python train.py --model="encoder-decoder audio transcriber" --dataset="short read English sentences (LibriTTS-R)" --train_examples=26041 --gain_aug_db=10 --time_shift_ms=100 --n_mels=64 --hop_length=160 --input="mfcc" --spec_augment=false --win_length=512 --tokenizer="char" --vocab_size=32 --encoder_arch="crnn" --encoder_norm="batchnorm" --encoder_activation="gelu" --encoder_depths=[1, 1, 1] --encoder_kernel_size=5 --encoder_stem="single" --encoder_widths=[96, 96, 96] --encoder_rnn_width=256 --encoder_rnn="lstm" --encoder_bidirectional=true --encoder_rnn_residual=false --encoder_rnn_layers=5 --fusion="cross_attention" --decoder_width=128 --decoder_layers=6 --decoder_norm="layernorm" --decoder_norm_position="pre" --decoder_activation="quick_gelu" --decoder_mlp_ratio=6 --decoder_head_dim=64 --decoder_fused_qkv=true --decoder_bias="all" --decoder_qk_norm=false --decoder_parallel_block=false --decoder_inner_norm=false --decoder_drop_path=0.05 --decoder_positions="learned" --decoder_cross_attention_every=1 --decoder_tie_embeddings=true --residual_init="zero_last" --optimizer="soap" --beta2=0.95 --lr=0.0044 --beta1=0.95 --shampoo_beta=0.95 --eps=1e-08 --precondition_frequency=20 --max_precond_dim=1024 --one_sided=true --adamw_lr_other_params=0.00079 --steps=3400 --batch_size=64 --epochs=8.4 --lr_schedule="cosine" --final_lr_fraction=0.1 --warmup_steps=340 --weight_decay=0.1 --adamw_weight_decay_other_params=0
Rows from block 3 of the text decoder of a small encoder-decoder audio transcriber, named by matrix and row number. Rows with one number belong to one neuron. Each number is 128 + 24 x the weight over its row's rms, rounded and kept within 0 to 255. All counts start at 0. Numbers have three digits each. After the name is the row's rms in percent of the matrix's.
After each neuron's rows are labels from the 100 texts, of 14976, where the neuron reaches its highest value: "tokens" is the input token at the peak. Only what is clearly more common there than usual is listed. The data: short read English sentences (LibriTTS-R). In brackets: how many of the 100.
# fc1: MLP up (decoder.blocks.3.mlp.fc1.weight, 768x128), inputs 64-127
# fc2: MLP down (decoder.blocks.3.mlp.fc2.weight, 128x768, transposed), outputs 64-127

fc1.215 102:157124148062116127099131086117114095112131107120169179121125124146100155143131119164139113105139152158090131154139148087136103160119124105167103145075159142124120125143207109144187093123118098
fc2.215 100:098127111141137174105116107114107126141126117124136119161107137115115072157137107116134112125133107148160116138143113148193161103120120150114105155128138152114120127096095114155136116117105176
tokens: "a" (50); "e" (20); "h" (15)

fc1.301 113:135169128149107148140113122144112114125111087133123097123118113108118126067159108122117083120147159183158137159077124142161141146129128097117143111144155169069122136129119140063142137069111097
fc2.301 119:127125119137070136107150158131130123140120099096091146163096119168119139096093073101173143100119111170119158154123113152111155124083163129100108131155121204131126151116136139109160105069122134
tokens: "p" (60); "v" (21); "m" (13)

fc1.187 105:104116115103121123132128145159139110163111129124111151123180141113096166149112127118161090112113137077095122152131131103154125115122128142085115119117153143143138082181120134115152159107174123
fc2.187 102:175137121138137146124132131096121122119124130136105119128114121162129089145144216098141095112126122152127147140110138157128115128136108139153093173121122159131111156127206127137139124120117148
tokens: "l" (100)

fc1.585 100:144114113134154133100160114149137118100084118099137094113109095139106134118129135116116142131127136100085170128146074098149144148110158116141110136142147158119150146091143121144209153076130122
fc2.585 094:130114200111179113124151168117153149096129092174126078135158100113177114136157128128169171088125101139131116152117100108110115125149124109095139116160089128111097120142118123122109166165156154
tokens: "u" (59); "s" (24)

fc1.695 096:128130128133124101090115097065145134113131116091138172175126155128100143135136073134136155171146119112137111168121144180097143121116120119110149128136144112131085129141103142110160151074120116
fc2.695 103:123102122158082150105133167164144094143134094169109130144136084131144118145118121138159109125174163115117109085118127157147142112180127109073144121089129119086145140163143129115143124165130141
tokens: "r" (37); "y" (30); "c" (9); "l" (9)

fc1.720 102:121094106085164128103135115151123143127130166153145156119156182136117143123143117113127126141177142119117135106131157085118115140146146162125211132105116152137101074114116089124137096110149140
fc2.720 104:090147115119100128118096122148138146141120179159108095108148151115175144146164135115122148101158122141137100167160086098098159121152068149103142122144115123122137077173133107083086123167140121
tokens: "y" (39); "r" (36); "i" (18)

fc1.139 099:083114152157145100090112145133180114122167100103142195138133142095120113093131122091153101130109145111111154152133120143131134149105099107137138112142139131116151108142114149114125115102105137
fc2.139 101:099142148102126132125127152137133111104127146100148116158122126135117162152175121096108106114137126123126127120147134134098132095136166123130090119136118066147107146126117140160123100134152153
tokens: "j" (48); "b" (11); "l" (7)

fc1.664 096:107113128074132167116135112078161109135135118078122152156149123141123107155112085107153153162174102146133084109119119118159107082105124120160100107090121126098142131185149172119116134084110104
fc2.664 099:075124128139140133157149096127112139138118127140093151124139127125148120120137133079155153119103078159116112142123161116088151174081115157120167054169122124164160127146106163123124100091102165
tokens: "y" (28); "d" (27); "e" (23); "s" (15)

fc1.347 107:153094151145117107135077119067121126097129114088092085146132142098125104113116126127093142135142106114095128156087084130161139154100107145109154139144112131086133115130119148163143119118110130
fc2.347 098:077145143125129140156148160150121121093091111134131125114124121104114094101153103105159124137134157128126138179121137142109137134107140106091107160155112089157095170119157179140089154185130174
tokens: "i" (100)

fc1.253 104:077120139098118111139125119151155120131110146094096125129094120126115100114127114154163140156125136119124144119091125130160114101166135105124135117119107135141161135135116134129129097151139144
fc2.253 109:148098113108145133083127142087129145160160116117139127126099131163119124108130117094101147147102149134116125108099129101111119120094129143135096128105120078137069073147104107168176118096170149
tokens: "l" (50); "t" (17)

fc1.659 101:166147153158110103108115062147147153119131096137142167118136136140134131124141138137142141109111143106158109080130168100131099104148110078127078155119143137089152129147130154127143152130127167
fc2.659 108:103076154126140120118117105098129141135148157122117102136155101154103145099138142109106132163194165155118151135120139126089173091140144157105102141126095100129118146156180129129156109121117086
tokens: "e" (45); "h" (24); "s" (13)

fc1.514 104:125140109094147170145120143133160155098081100125139120113170150103096122130159141142100094137098136119074137126158138104187110109177138114164158149113081163096154128132110086127131134132158111
fc2.514 089:153153123097108146122136127101148155069131135148139135156105145138118122134102145125140127127140095126168114131131168120131140141108146105116150109171125137111143125116137135148156149084169146
tokens: "e" (84)

fc1.85 098:135144124183124152105130130133124088176150130099110138107117152132144127148122155093188114137154148161160129116115125121120131107135164104140098090154060124113135102118145131127134146075132100
fc2.85 091:118122077119106184145132157176111125077133130145150125151126122111110134135140140132098138122157149111134152146115114150141098145110094093172134095113203181101140108157093175068081163122154119
tokens: "d" (99)

fc1.161 104:155120101122139151114142122145182153107119113117091167113145144094088156102151111121149135182092112146140153130143149138093157093106151144120127107200087121133116095124090122133129109146168101
fc2.161 098:144142111122118121124058154133112099123126091181153110135107096159139159142110115135142145081154111139105138120131148160134108163141111066120098128100150154109130162132138110148129124131132158
tokens: "o" (85); "n" (14)

fc1.263 102:115158070144146102108106145149140123128084145055123113186131128117093123118148133131109157131131159133130147161144106100124124157116087180090124122121132114135131121127136087080108188137157096
fc2.263 096:157123115134106116159194166111163102095109140136110129145180132140159157129131172054132127120110135115140123144175137116087113105106170124123153111126100131156125112150130116109166097139105155
tokens: "d" (39); "r" (20); "i" (18); "l" (15)

fc1.8 104:143132100106128144139139117161157138149126131159123114168137146062118118097108107112123117129150100105148114095138144100179117098122102102123134124122106123138111165115130121114143139207149127
fc2.8 097:122149121144126128094082146108124155132085148123109090100123146159117152151107123136089127132154147133136113157109097184140183137109135132137119111153140203139103133159104124143103138088161131
tokens: "p" (54); "m" (25); "g" (7)

fc1.553 103:101131111143116117149086119126154138136137173159112128095134179140134113152098110112106110155128155130181148098113117101146140118112147111148096147096121095099108117137146142151116113134121121
fc2.553 095:162103113124151103153150163137154115082103106133156083175150128115108138147126136129163146111131097155076076129163146104127146166144108149113156150113159141123133107127091150091117162127122177
tokens: "a" (65); "r" (14)

fc1.178 102:117096142139121127167106154135144113136108125087127140178142103136096100120167109127122118122180115180159146122085108111110140117130133130131130102130093165132129188078136095109112133146177116
fc2.178 095:125129160118152088158102118133151163126151126158071109108133112127119132119126137138133171145101117134106141158096115154128125122130125153116145141093094098192102134123092102141095156133118155
tokens: "s" (44); "e" (28); "i" (13)

fc1.303 104:140118113115128096139149107129144094120124110122132102128100144138156172100146139116163123152146173140132156108094104081136119158136148098157126097083124123140119100115105065162130162108150128
fc2.303 110:117135140096129175151139099088117074156119146125125129130162130131107110103088148106114109084127111203122104150156102130112132108141144139110176166174152121108132128126104139115109163105102125
tokens: "v" (31); "i" (12); "b" (8)

fc1.699 102:128151118105084113119127169121144098141138125133144150176131157083130079103118095110107121084140140170131097126163167147148144143103182141110093097114166141060101141141100175163139131174094131
fc2.699 094:106128127122180164131129103126126130096117113108103124091128134130179124125102166127135128099128096152131160143165110090146138151116063122140171129109114137133138131113159141114106084132134146
tokens: "e" (50); "a" (39)

fc1.758 099:098135119120121147114129147107104114101127112118096140155137124113068113110136134093140158146115140072078115128087118129124111166111121117100131120153107114117131122126107119123147112115137088
fc2.758 092:132126127095172129134181099097112070132139149107134084118125130084138149127109103157097138119125138085187136116141107134129154110139148160122122123136120129167159144138129168135094130125109114
tokens: "o" (91)

fc1.287 105:121117140164116119117145122094131120147147091159138148110130170124180140091147121165111125062129146143096150100149166149130085137125133127142095148148129127107153182165091166130115141134126137
fc2.287 091:116112134139123124145166161153138133120138164170128152108108126142120131120131150114120174095191130090121093189151124086156153155125101136118153125160144103141116100089150129088091105129110193
tokens: "a" (84)

fc1.745 097:134147120109094120091112151081143173150129113128135131108113120145126120088144144139180172143195173124107136077152156134136145148153164156126163111126089105098143111121140133137153132165121113
fc2.745 098:163151137113126145121148099179153127162153112145145156123136100153132146154127148175112139121096137086170119104092097121116156133148043096116112112130157135130152111118110122118139118104143132
tokens: "l" (38); "g" (17); "r" (10)

fc1.267 097:162139116170124150112107105111060135147127175128123088121115133123125130142136121140180158114119097103089101161161156147129116121153113114110091108138112151082134129062152080110155125105152128
fc2.267 096:075154151147108112154110158110143162151123119110128156129131142139142150147141135150086123144131106142155155113115093131146095156198131114108164124149095074180136094167159162130080131180141116
tokens: "u" (68); "a" (21)

fc1.291 104:137107098151157100167120102095129111095123167087180129150153125115177131137171121160113115108130163125105115163112129120122092099116124129136089106116181124098087154117126162150135098130164143
fc2.291 113:149154144120135108138125139109148135131156141122145138100054159114134094145159097131131114121127117098129134129137156137145121149111138085129181121113147157136157137103146155113138092123088098
tokens: "o" (22); "e" (22); "d" (21); "l" (13)

fc1.443 104:111155126094146112208138147153123129151121119119169106122119121098121137138165070152115094176079162146140151104137105095127140148117109119110131120151148165132159103128099127142099178174133140
fc2.443 103:167121079116105132178098152099161136096117115138115138116089115173101121111151129152132178146148123131166117120097157110096145124113177132131131132097103085159092179149122101119099082116125133
tokens: "n" (75); "m" (18)

fc1.294 095:159139175113126100117136143121129117120145122104084110125148140132149137125132139102132131094130135079155131120119130096146108165130112083124105103156079132158134110092097123128128134172155181
fc2.294 104:111139128127121126147136121161145121147072116134134116116209149078065122110135117100108135123145117121121143183131076154116125142150144095116133122123142130134123129164130147090116139155103141
tokens: "m" (39); "b" (15); "s" (12)

fc1.761 104:073115109111135145100111094149114120127138136142107131147104146138127121124137076085109141107104142142151138151134131137166071145061143117115086156105166112142098084130092129153165128106145107
fc2.761 095:165122128154159117148115122094100145145150161101125136132145123173129122114142122105106125152115096153135139128146148118119107104153095137154072108127149158118143163086180127120115095137155172
tokens: "n" (84)

fc1.691 104:115136113166115099138119119133126097122111181111141103087119144150160153107120128103112097133126187127131169150174141147123144139145122096148148126137106111093129124124089110154193138103118143
fc2.691 102:091148095127110139142151152123136146149135155146115115110132088139092151103124096106144154141140125115130152153187109098135139143135129136104125154131155130115179128131138141155100117095125135
tokens: "n" (44); "a" (40); "d" (7)

fc1.682 104:118170106124123164120100140135113157115138093097141125155156117143119138121140088133110128125147125090126097149117155128161125102133109150142125122155094092139124138180091167140133138111132129
fc2.682 101:115138105110146150109137126154131102135132128133189143180138114140113160112107146079134153128159080164122099104116123110149156152126127147126153097115159141089153147145132137130124124164158123
tokens: "y" (49); "e" (32)

fc1.346 100:122121161099113147148106130112158123143097088144148126134095160134102157111094124135148132120142089129134137128162159158163081150137130110162147086118106132101115149150098106130186145102111173
fc2.346 090:128121132142114129127181133106125154124124162143107103142161125129103116121107125101150117112118140148111095128131096102110114131112119138114116134177151109141132108144102145097097147154081088
tokens: "y" (48); "d" (29); "t" (15)

fc1.663 096:087149114166164146154123137130120082081151101141164112134119103134109106108094124089118141109126102080149125132135142167147095158108118129147112148178107161132112105116103131170111133110132121
fc2.663 105:160075137154136126108117122066122099123165143110124130142137156158113119134130115163144099119121160105105113132116099102167135115123141132111103144104127128092158097135113152124158108129141141
tokens: "u" (97)

fc1.279 094:160117129108108134140110108083143130116137129111105100106141205154113165127103096124146142111158162121071124150156103114155096125103087129150128115149117135102136112106120097131177132122106113
fc2.279 099:105138110090135132144113128142167094118110162157096135106085121143085150111087128163104141111099129107155144139102163128105125147131101130136087170148118120097106151134135147126144088122121106
tokens: "l" (62); "h" (21)

fc1.14 101:110136149137111130112112113151116136133122154134113089165165127138143139114103111121094102125105174129140162104181135109156124157060143146151074173111097099142119112113129130099176113114129125
fc2.14 100:132082128155146101083101086100178134134113134130127126138096139133157117155116153120146130118132099178127169104151135131134154086150140140088115102118142156128182143145145129124139122117125138
tokens: "n" (73); "c" (9)

fc1.223 106:130090183130115102144128142102160122179133075092110111160118144099171152139151118130093156134147173136155139142080139159160110112112129096120125088162116141121107114152151124143125155106119176
fc2.223 093:136097113080137153164172100141120123090099157128099152134156133087078142131117105170159066106149113140143136116157148134140099124164107145118129153093119138116139125133116138129105142124144145
tokens: "d" (28); "g" (16)

fc1.748 101:138108150151119159132116106106149132121139125088157108109113133145116147151118080116121108119137126109102142142138124122140116138098083132105101123138164060112136103144166151130176157116113165
fc2.748 094:104144159112096147140161118149072123106113153143114148161124101158115141080145179114107175140128094104157149144142122155146130108110143150147120130128150152144113166106142116164054113149109148
tokens: "s" (49); "i" (33); "z" (8)

fc1.707 104:151141159120114113147106126140164120123092150148170136140101131154119124138141093116131165158107147144139118137129165119131141094125140114188105113131066119113119120107141126133158129121128110
fc2.707 088:148132113139136140102140151135117128131140105109078138162162128181083133145074144132110112115165085125165121164114103127111113120113123113092128151132190148121125104127104156108096131146078127
tokens: "w" (32); "s" (18); "p" (10); "m" (9)

fc1.386 095:111141122116123124107121088153103095106146123137122121106152123120091118110151119131146142156173091102129186131109157103158114099131136096129085123119171143128139061114096136127125166120130128
fc2.386 089:142108125113140135103144086114094106151146138150107115143148146156141099087184121151069119121099130097131115160077131128154125153103092164148149087147152140098142131134150132141135092131134096
tokens: "u" (34); "i" (27); "l" (22); "m" (9)

fc1.612 109:084086138136110110150125098123111107108108127142112127132167116135135107058141080148143142151135131117134083110149094165148127143117102170134107124133157146127161132141109138127159180146167121
fc2.612 120:153124105171095114110132132142134126140156080111092104128129121131126121088118118116124155150111175121112144116148138163125163138156127110138137119147131187154126071123133121149152108161108171
tokens: "l" (97)

fc1.738 108:103146141136132070102136089117127139146124151124129093155160104195164074093150134102128166115164124114096174129149149125134084099129128113113112136141124140125111169121082133137139141112100114
fc2.738 109:182094152118115122127136093130131097077114124106154134179123128125138137138130145093144116095115119115142139119136124119155152127128170099101123156122135125119173110133151128097143139137189153
tokens: "e" (36); "i" (30); "u" (21)

fc1.80 099:109113124143083137079125089105092091134120121120145111131137167140126099134121136134144120114098112129109165120119113086104090140126150157140121141142134119143102155122115157142168111114133132
fc2.80 102:096117124149106140144126090139118105142172161099120193160121116126132146133104121095127126133107136110163156150135113150128160145075145123099154115137156133160143105101133150134124098175164091
tokens: "a" (79); "<end>" (9)

fc1.528 102:171096148115129128128116114097090154131141151126146159137171154107101159105089148129139099150151107176173102137128184157120099123123149113151117104121114137099143085158164146095125148114139120
fc2.528 104:141136069140112092159073133120159115155094122111135156153141105140123130130116125110106183144109140060113163128153111089121149099105093123087096121128113124136152142102156085137124122127141136
tokens: "n" (42); "s" (27); "r" (20)

fc1.457 108:178125085138103125113116127155110111112137127111159107116095152101110140134148118156115113133114112112115121140101162117092094124148116126137090077157108168097133168104100120145159163121121140
fc2.457 103:114139123203160122135152142087157134156123157131106143126141127149139127134108198124160105100123101165141121158080140094150169131109136154112122095137108174129124155090128146173150133124130166
tokens: "s" (29); "h" (28)

fc1.190 104:124144115068133115112102161172166108098139128138137191109115138148144129150141070115115114141129143114064131059112152138117148182114126138147157162129098111116150121116087110099160109120083122
fc2.190 108:127122144103152087098127149124128158131111153173126124188087153116088138115113161139136197162147167156098137157116164117144123163139178115127130120141118143096090084140136126093137128121133115
tokens: "y" (87); "g" (11)

fc1.724 098:133076102138128133118106117131137128112072071126095131123136116124134152099130084151166139145089104174069158180124140132144084147136166151119120121162155146125108089125098138128134108124138077
fc2.724 111:121157081125143119126117105085103144118124100149108117125136115124111148088112108179138114122139112120142119115122115150135113149158152110104101123160167141118133153138110128081114122131144176
tokens: "s" (69); "o" (27)

fc1.341 097:097130184152134169145109072116137179141141090138141150125137125088117117141124144110129096125163135128145131165096092082178066122107159186100160134119106116100135099112130141152120127108114120
fc2.341 097:143073126096121170143135135162098105173134109118136137121117127123116089119138164123098162147127130138120125175131151142157111133159150144131116116172127151151110125121115086097126094135158155
tokens: "u" (52); "i" (37)

fc1.744 101:157131114102115142128133116080144105129120088089144094122133117100138095103151119120089110151140103094133116127096130126116097123094136106144117148135115078127104111128159110125152129119124115
fc2.744 099:200091105137111109176158156181091117141135141153102095123083137144153140154134130134121140144125127173097137094084078130156139158121101124144132117126109155120111154116103114116105151129106137
tokens: "t" (43); " " (40)

fc1.211 106:109102111113140120082111164104125154107093149065138080137125087150144128129142102115121166136173144120124172145099123155148131135137107137130132150114152120092159109124133152123121154132161105
fc2.211 112:120110131120132086134185131094108083108138112122098139083120132145153159132155169133148136083148128114133132134125107156113141151150105126155171098161108160152095127143115137137141068103083088
tokens: "l" (27); "n" (21); "b" (19); "r" (18)

fc1.487 099:092111106131152144120083153093139107142110143175131120129145116082120131125120133114071097104127154128155112165129138144166128088124138121122077101147117110115133145140115146086113126129120097
fc2.487 091:188160125124154083082137134104177144091124135118111153142120158135108163092136128135108111131161107136097140097119159155142109126095112106104123110145125114131137192137123185123166159117134140
tokens: "t" (47); "d" (29)

fc1.417 097:144128103143130130116139091144155114110111122093165157106079055112098123112122119153151147141113144140132143130153141145113128110131110149125088105130145094119136131091122119180118142117100100
fc2.417 099:136135171113119100102132110136156151154150111129127088117193148152137149141141124139160075137134145095136124133119124162112105153121111133075124098084143118115133112134158139141147131122165177
tokens: "v" (42); "k" (16); "u" (12)

fc1.480 104:145151147097108170116111145120140151134142167105129095109112129128115142128143150163145147142114117112119076106116201141156142105185157127100108126121136110144116103159140102127147126156122122
fc2.480 098:118117134137076105163154152125138139170161144137100140145120162140156170133143141094133151112113128123139138126139119122121102143174081095151134085144126119140107137161118164160121144118145126
tokens: "u" (69); "e" (29)

fc1.146 099:123160123142127108083086126078174143153183145145145164098171136148089142142172115144125131134136143142088127083127125117164146156127108122122098105164112127123109123155118131119124131120112093
fc2.146 098:101176113127129102117125147145171131177138155081116110173121115135127141125108147127149089170160134106122089076152134156153141140126123092142145085074209122137150122155152136127134110119090136
tokens: "t" (50); "d" (14)

fc1.309 099:128126080116091134111100077114118125165123133096116155107131158122136128132119130114121113137120160156162152182166093157151181077094167118121114125102146160103134119156105070109102124123133111
fc2.309 088:123129167171124152125111149094123137146104095153145087169122128091098139092119136112106127122088178135137125111120152131111127111113130156130157099152135112120157142102085144147084121176089164
tokens: "r" (82)

fc1.121 098:112110078123087132124089096162118148117122121113130100122083161142104126097097124088129109142135129105127112125116112146161150119114127169078100134115139090145158099135137163123115097123088128
fc2.121 096:115121124170126151102130105146103118133111122154128113168092119120120120102107096086145140124113058122158117089113135103099138175147068141120140134103129113112123152150124126121095141111162185
tokens: " " (75); "y" (13)

fc1.513 108:130116169121143142124157095119082132100136141097108091169160125133152117094089089150150136117113127126084110177122169117133113145145141130093124174087134131107136105150139135133128145102121128
fc2.513 097:156112190086138131163139168130154128085153095159137153149120064160144110141116128144168117113121121123157119141106170132132129142169121089084123127147119075151135164161123127087119166174133124
tokens: "i" (41); "e" (20); "u" (10); "s" (10)

fc1.201 099:123149118148122137124139155096140155148137156163133137149169096172103147101082123128143087156156111157088117124113130147147072132125114101126139159113122115175133106137092154113134132155151123
fc2.201 108:079098186098176134105108150122102138119139131125144137143069177141167115139098122118113102118113115127139119115093155138150166108135110147107122114164121103105115131109143122112141078108175154
tokens: "d" (96)

fc1.333 100:076161148154102111141127151142154158120098100129123142104189120100142091158141073099144154127119125138124083126111115137123064128104106124147122130145161191116155149104139138125142144169099125
fc2.333 111:140151094123185154116117119115121121134184101122151121114094119184126099113146124142125166145142153116135115151123128121079179120129132125113145110134138126126146137169124131114112136154116152
tokens: "m" (59); "w" (19)

fc1.642 099:111136127150083101143104088128151139133136137096151132140118117056152124149142152139147174124140137106151105123172143083139097119148138100066143155132154142113168144091124152139137090123147144
fc2.642 103:153154120106151174156134096146104128147148114139121118136120118162123185129158105145094127156131136143113096109109123170138121095131100156100117132115130155180115167150108110184116169098084115
tokens: "r" (63)

fc1.222 100:074143127138140127144144125163139111116123144121127190105115118127117168090140118162129118138144110143100146143144138178138100124132143073149151145089099148086106128134157123137135127092111125
fc2.222 095:146094112142143124115113131133138123152127161121131124154137090127155118128115066130129097132107085135138109086162119098130157107132146134089105138122138148132104123161085127123092176148089130
tokens: "p" (24); "f" (16); "g" (12); "k" (10)

fc1.210 103:132108115107106125147122112108139133139122163167128108101141101076156100109174116127128093104153124144143124109090143084173142125115131100149152138113128126153115123104140145089132187143089138
fc2.210 088:067131113131107083091114150148137156117183118118105121127130118145099159132120098127142150136136133160133098143131075171132124115124131127142151144107119168085159114123137148109057160153100129
tokens: "p" (33); "f" (21); "m" (21); "d" (12)

fc1.459 105:111150145109161107140104102140189079107133089128094179096144136121153112107134153131141105126146141103127138138131156107143097097139216148131119136114119115116131112098157096107098118116127099
fc2.459 104:131154129110151121128134125179137173081127117147115146121132088130135135129132144108119145124131112150138132156098177097107133177172115131113079108114083110157143149121114164119116095087101094
tokens: "p" (79); "c" (10)

fc1.751 084:139179151114116137098074138150096104129136149125150135103093118121159168117167114076160190209131113115111129140098129107090112144085097169097139102151164144153128098115110111138166147139124092
fc2.751 084:130124133138149113135163126177162112104129122103131156168126115159108072107138164127130108101143152189144097103098095133159091155172112124118169141151146154071132137097138109112122137125173144
tokens: "s" (40); "l" (23)

fc1.0 096:138144108098156123126090156140137159107076121151142116125135159123135108123128159112118184175142109128155114152102135133112121100105105158121137155100127125167116103127125104141151146119105115
fc2.0 098:147100112128144137134135166096152113150153115149105164165090121138119131159172189117138150123125119140150135119109111129165135163187141129089142131110120087178109115119153117127080111153129100
tokens: "i" (62); "n" (24)

fc1.542 105:148101143180099102130088192099075112128127133132137120103140109121145140105134099160111097118112140090174117122143129110110070157103106154156117146150095132129099131145096131146126163131137114
fc2.542 112:164099143107119136136142108155113118116126104139117129105075080132101133129080157165112165130160145091147118128126103123155115142107128135116152150126137123088148086136098153177152116122167150
tokens: "s" (74); "r" (14); "f" (8)

fc1.214 089:175084140103140107129097132135118164097139127109109129135104146082148140118073145130136107082138148149166161109108154144107091117115100108130136128139152131174142123110092131090096143169112168
fc2.214 090:134126106158109168118096168120125128187151121156154147169117126118098120106120093141165108146131100118112161115106106192160136109103135115106080116104141102122135099196111121115101105139114130
tokens: "w" (53); "h" (14); "n" (11); "f" (7)

fc1.145 101:164135118119079156159131117134121104128152080104144115104120160106102106119123126124119103120101128109156158095128146121149111152052156120138112108117111145148162129139175089121099160118119108
fc2.145 100:107089110123120097099157091121114125143145162104165126138122111155184144103121129150105144140127118132121136176121112072147166096147121129099100075117127128119146085136138133094122138130158183
tokens: " " (42); "m" (29); "w" (24)

fc1.518 100:130121130120126135150114091106114105168125104120101143169132132129139086144085095139171131136123158127149124141114159138147117091118141155146157116133109105157160100134145074115114124137168094
fc2.518 097:115172147121158112093161119087130164147124119154144120141129146093115144154180147118117133083120138116094158125109117072163148119117130119136116117167150111127112137153087148155092140106079144
tokens: "j" (33); "y" (27); "r" (25); "l" (8)

fc1.438 097:071103093133143131127130143125140104159117136081092159170127140121112088145148133058123113120144134144097174122149120129139121085111131158114116115120131140103067143096105122159122156150106110
fc2.438 095:111148123120135168124107105098179150098120153146145137123124164108090173147124125113133143129106140159153099128120120143110117143104132106129135142143085123102132127155156154146150167099128097
tokens: "n" (98)

fc1.385 099:127135106123147133135133139100082137138168146134131098122150091102160153084135104119129155124153135139153096119100147062139110098139118132091112175143162139103112111111101143143110119116169170
fc2.385 099:125130158161100121162131117092111116151152135106137109153123142148114135159158171142130098118141102164102112124139154115162161104156154127146151121110138165092112135148115134108103081096136087
tokens: "u" (44); "a" (37)

fc1.307 106:082122141079139105138119151121124146133129185114157127103168102097134146079149133139106127107140161123081140123103123095124140102142111117134114110132152108130105114115110123129124186126143084
fc2.307 104:176089158138111134089103113145084120093147157104139189091160141145104146128100133137166099147149148125161107130123101119149110141119126108122147171131112132111142128107160104145136103144123170
tokens: "l" (52); "m" (11); "d" (10)

fc1.166 097:138150121087139125131130122068125131105132118106091167107108114133136103125114167110133160114089156115113138127117147098137078103123139125126143153140127176122131162136127133084091137161116124
fc2.166 101:152130129144155129129093149177161163165133131142141107121149108163126163107176145150133105111111179116078143109125129106069156145142095137171137128116114131159170079130165146164144105099152132
tokens: "p" (71); "o" (25)

fc1.409 103:101087123107129129128117159078109106135092194137125136125110110141130123112100147162118149136149150162162122119162141120143124078118152144110142109166117148111124133120087086136106169165109151
fc2.409 088:121123144153097093113119125097142120117174134146131144152132150105098123151123133132117137091127109126142121100102092117129101099075151107098127161100141110179116136103130133133096138175118088
tokens: "d" (74); "t" (18)

fc1.462 095:103118126160104121141096124139148124146091104093141142166111125104130144141115125104104145139171155128094138133109082097140083121113100169087144115123145102117165123110119141129098159100150119
fc2.462 099:156140101132126107138186157105105112107159155119127159116122107158099151094158136149075158152149125104130126162117171162097114145088129115133154139134120109137109137125132120105136130126104138
tokens: "a" (47); "l" (28); "u" (7)

fc1.598 097:170114094127141082125137093150161113140130123105114193141126113132137109109143104128120104142158084090146126152097147110135103141111151139149146133130126141133149122121162122116114146095148130
fc2.598 099:133099123093141151140108155137154151109070116143127088144115111142152069100079117146099118157133129093150113119133099154119168147113169132147115128168086081118118153138111111098131129126145155
tokens: "s" (49); "p" (24)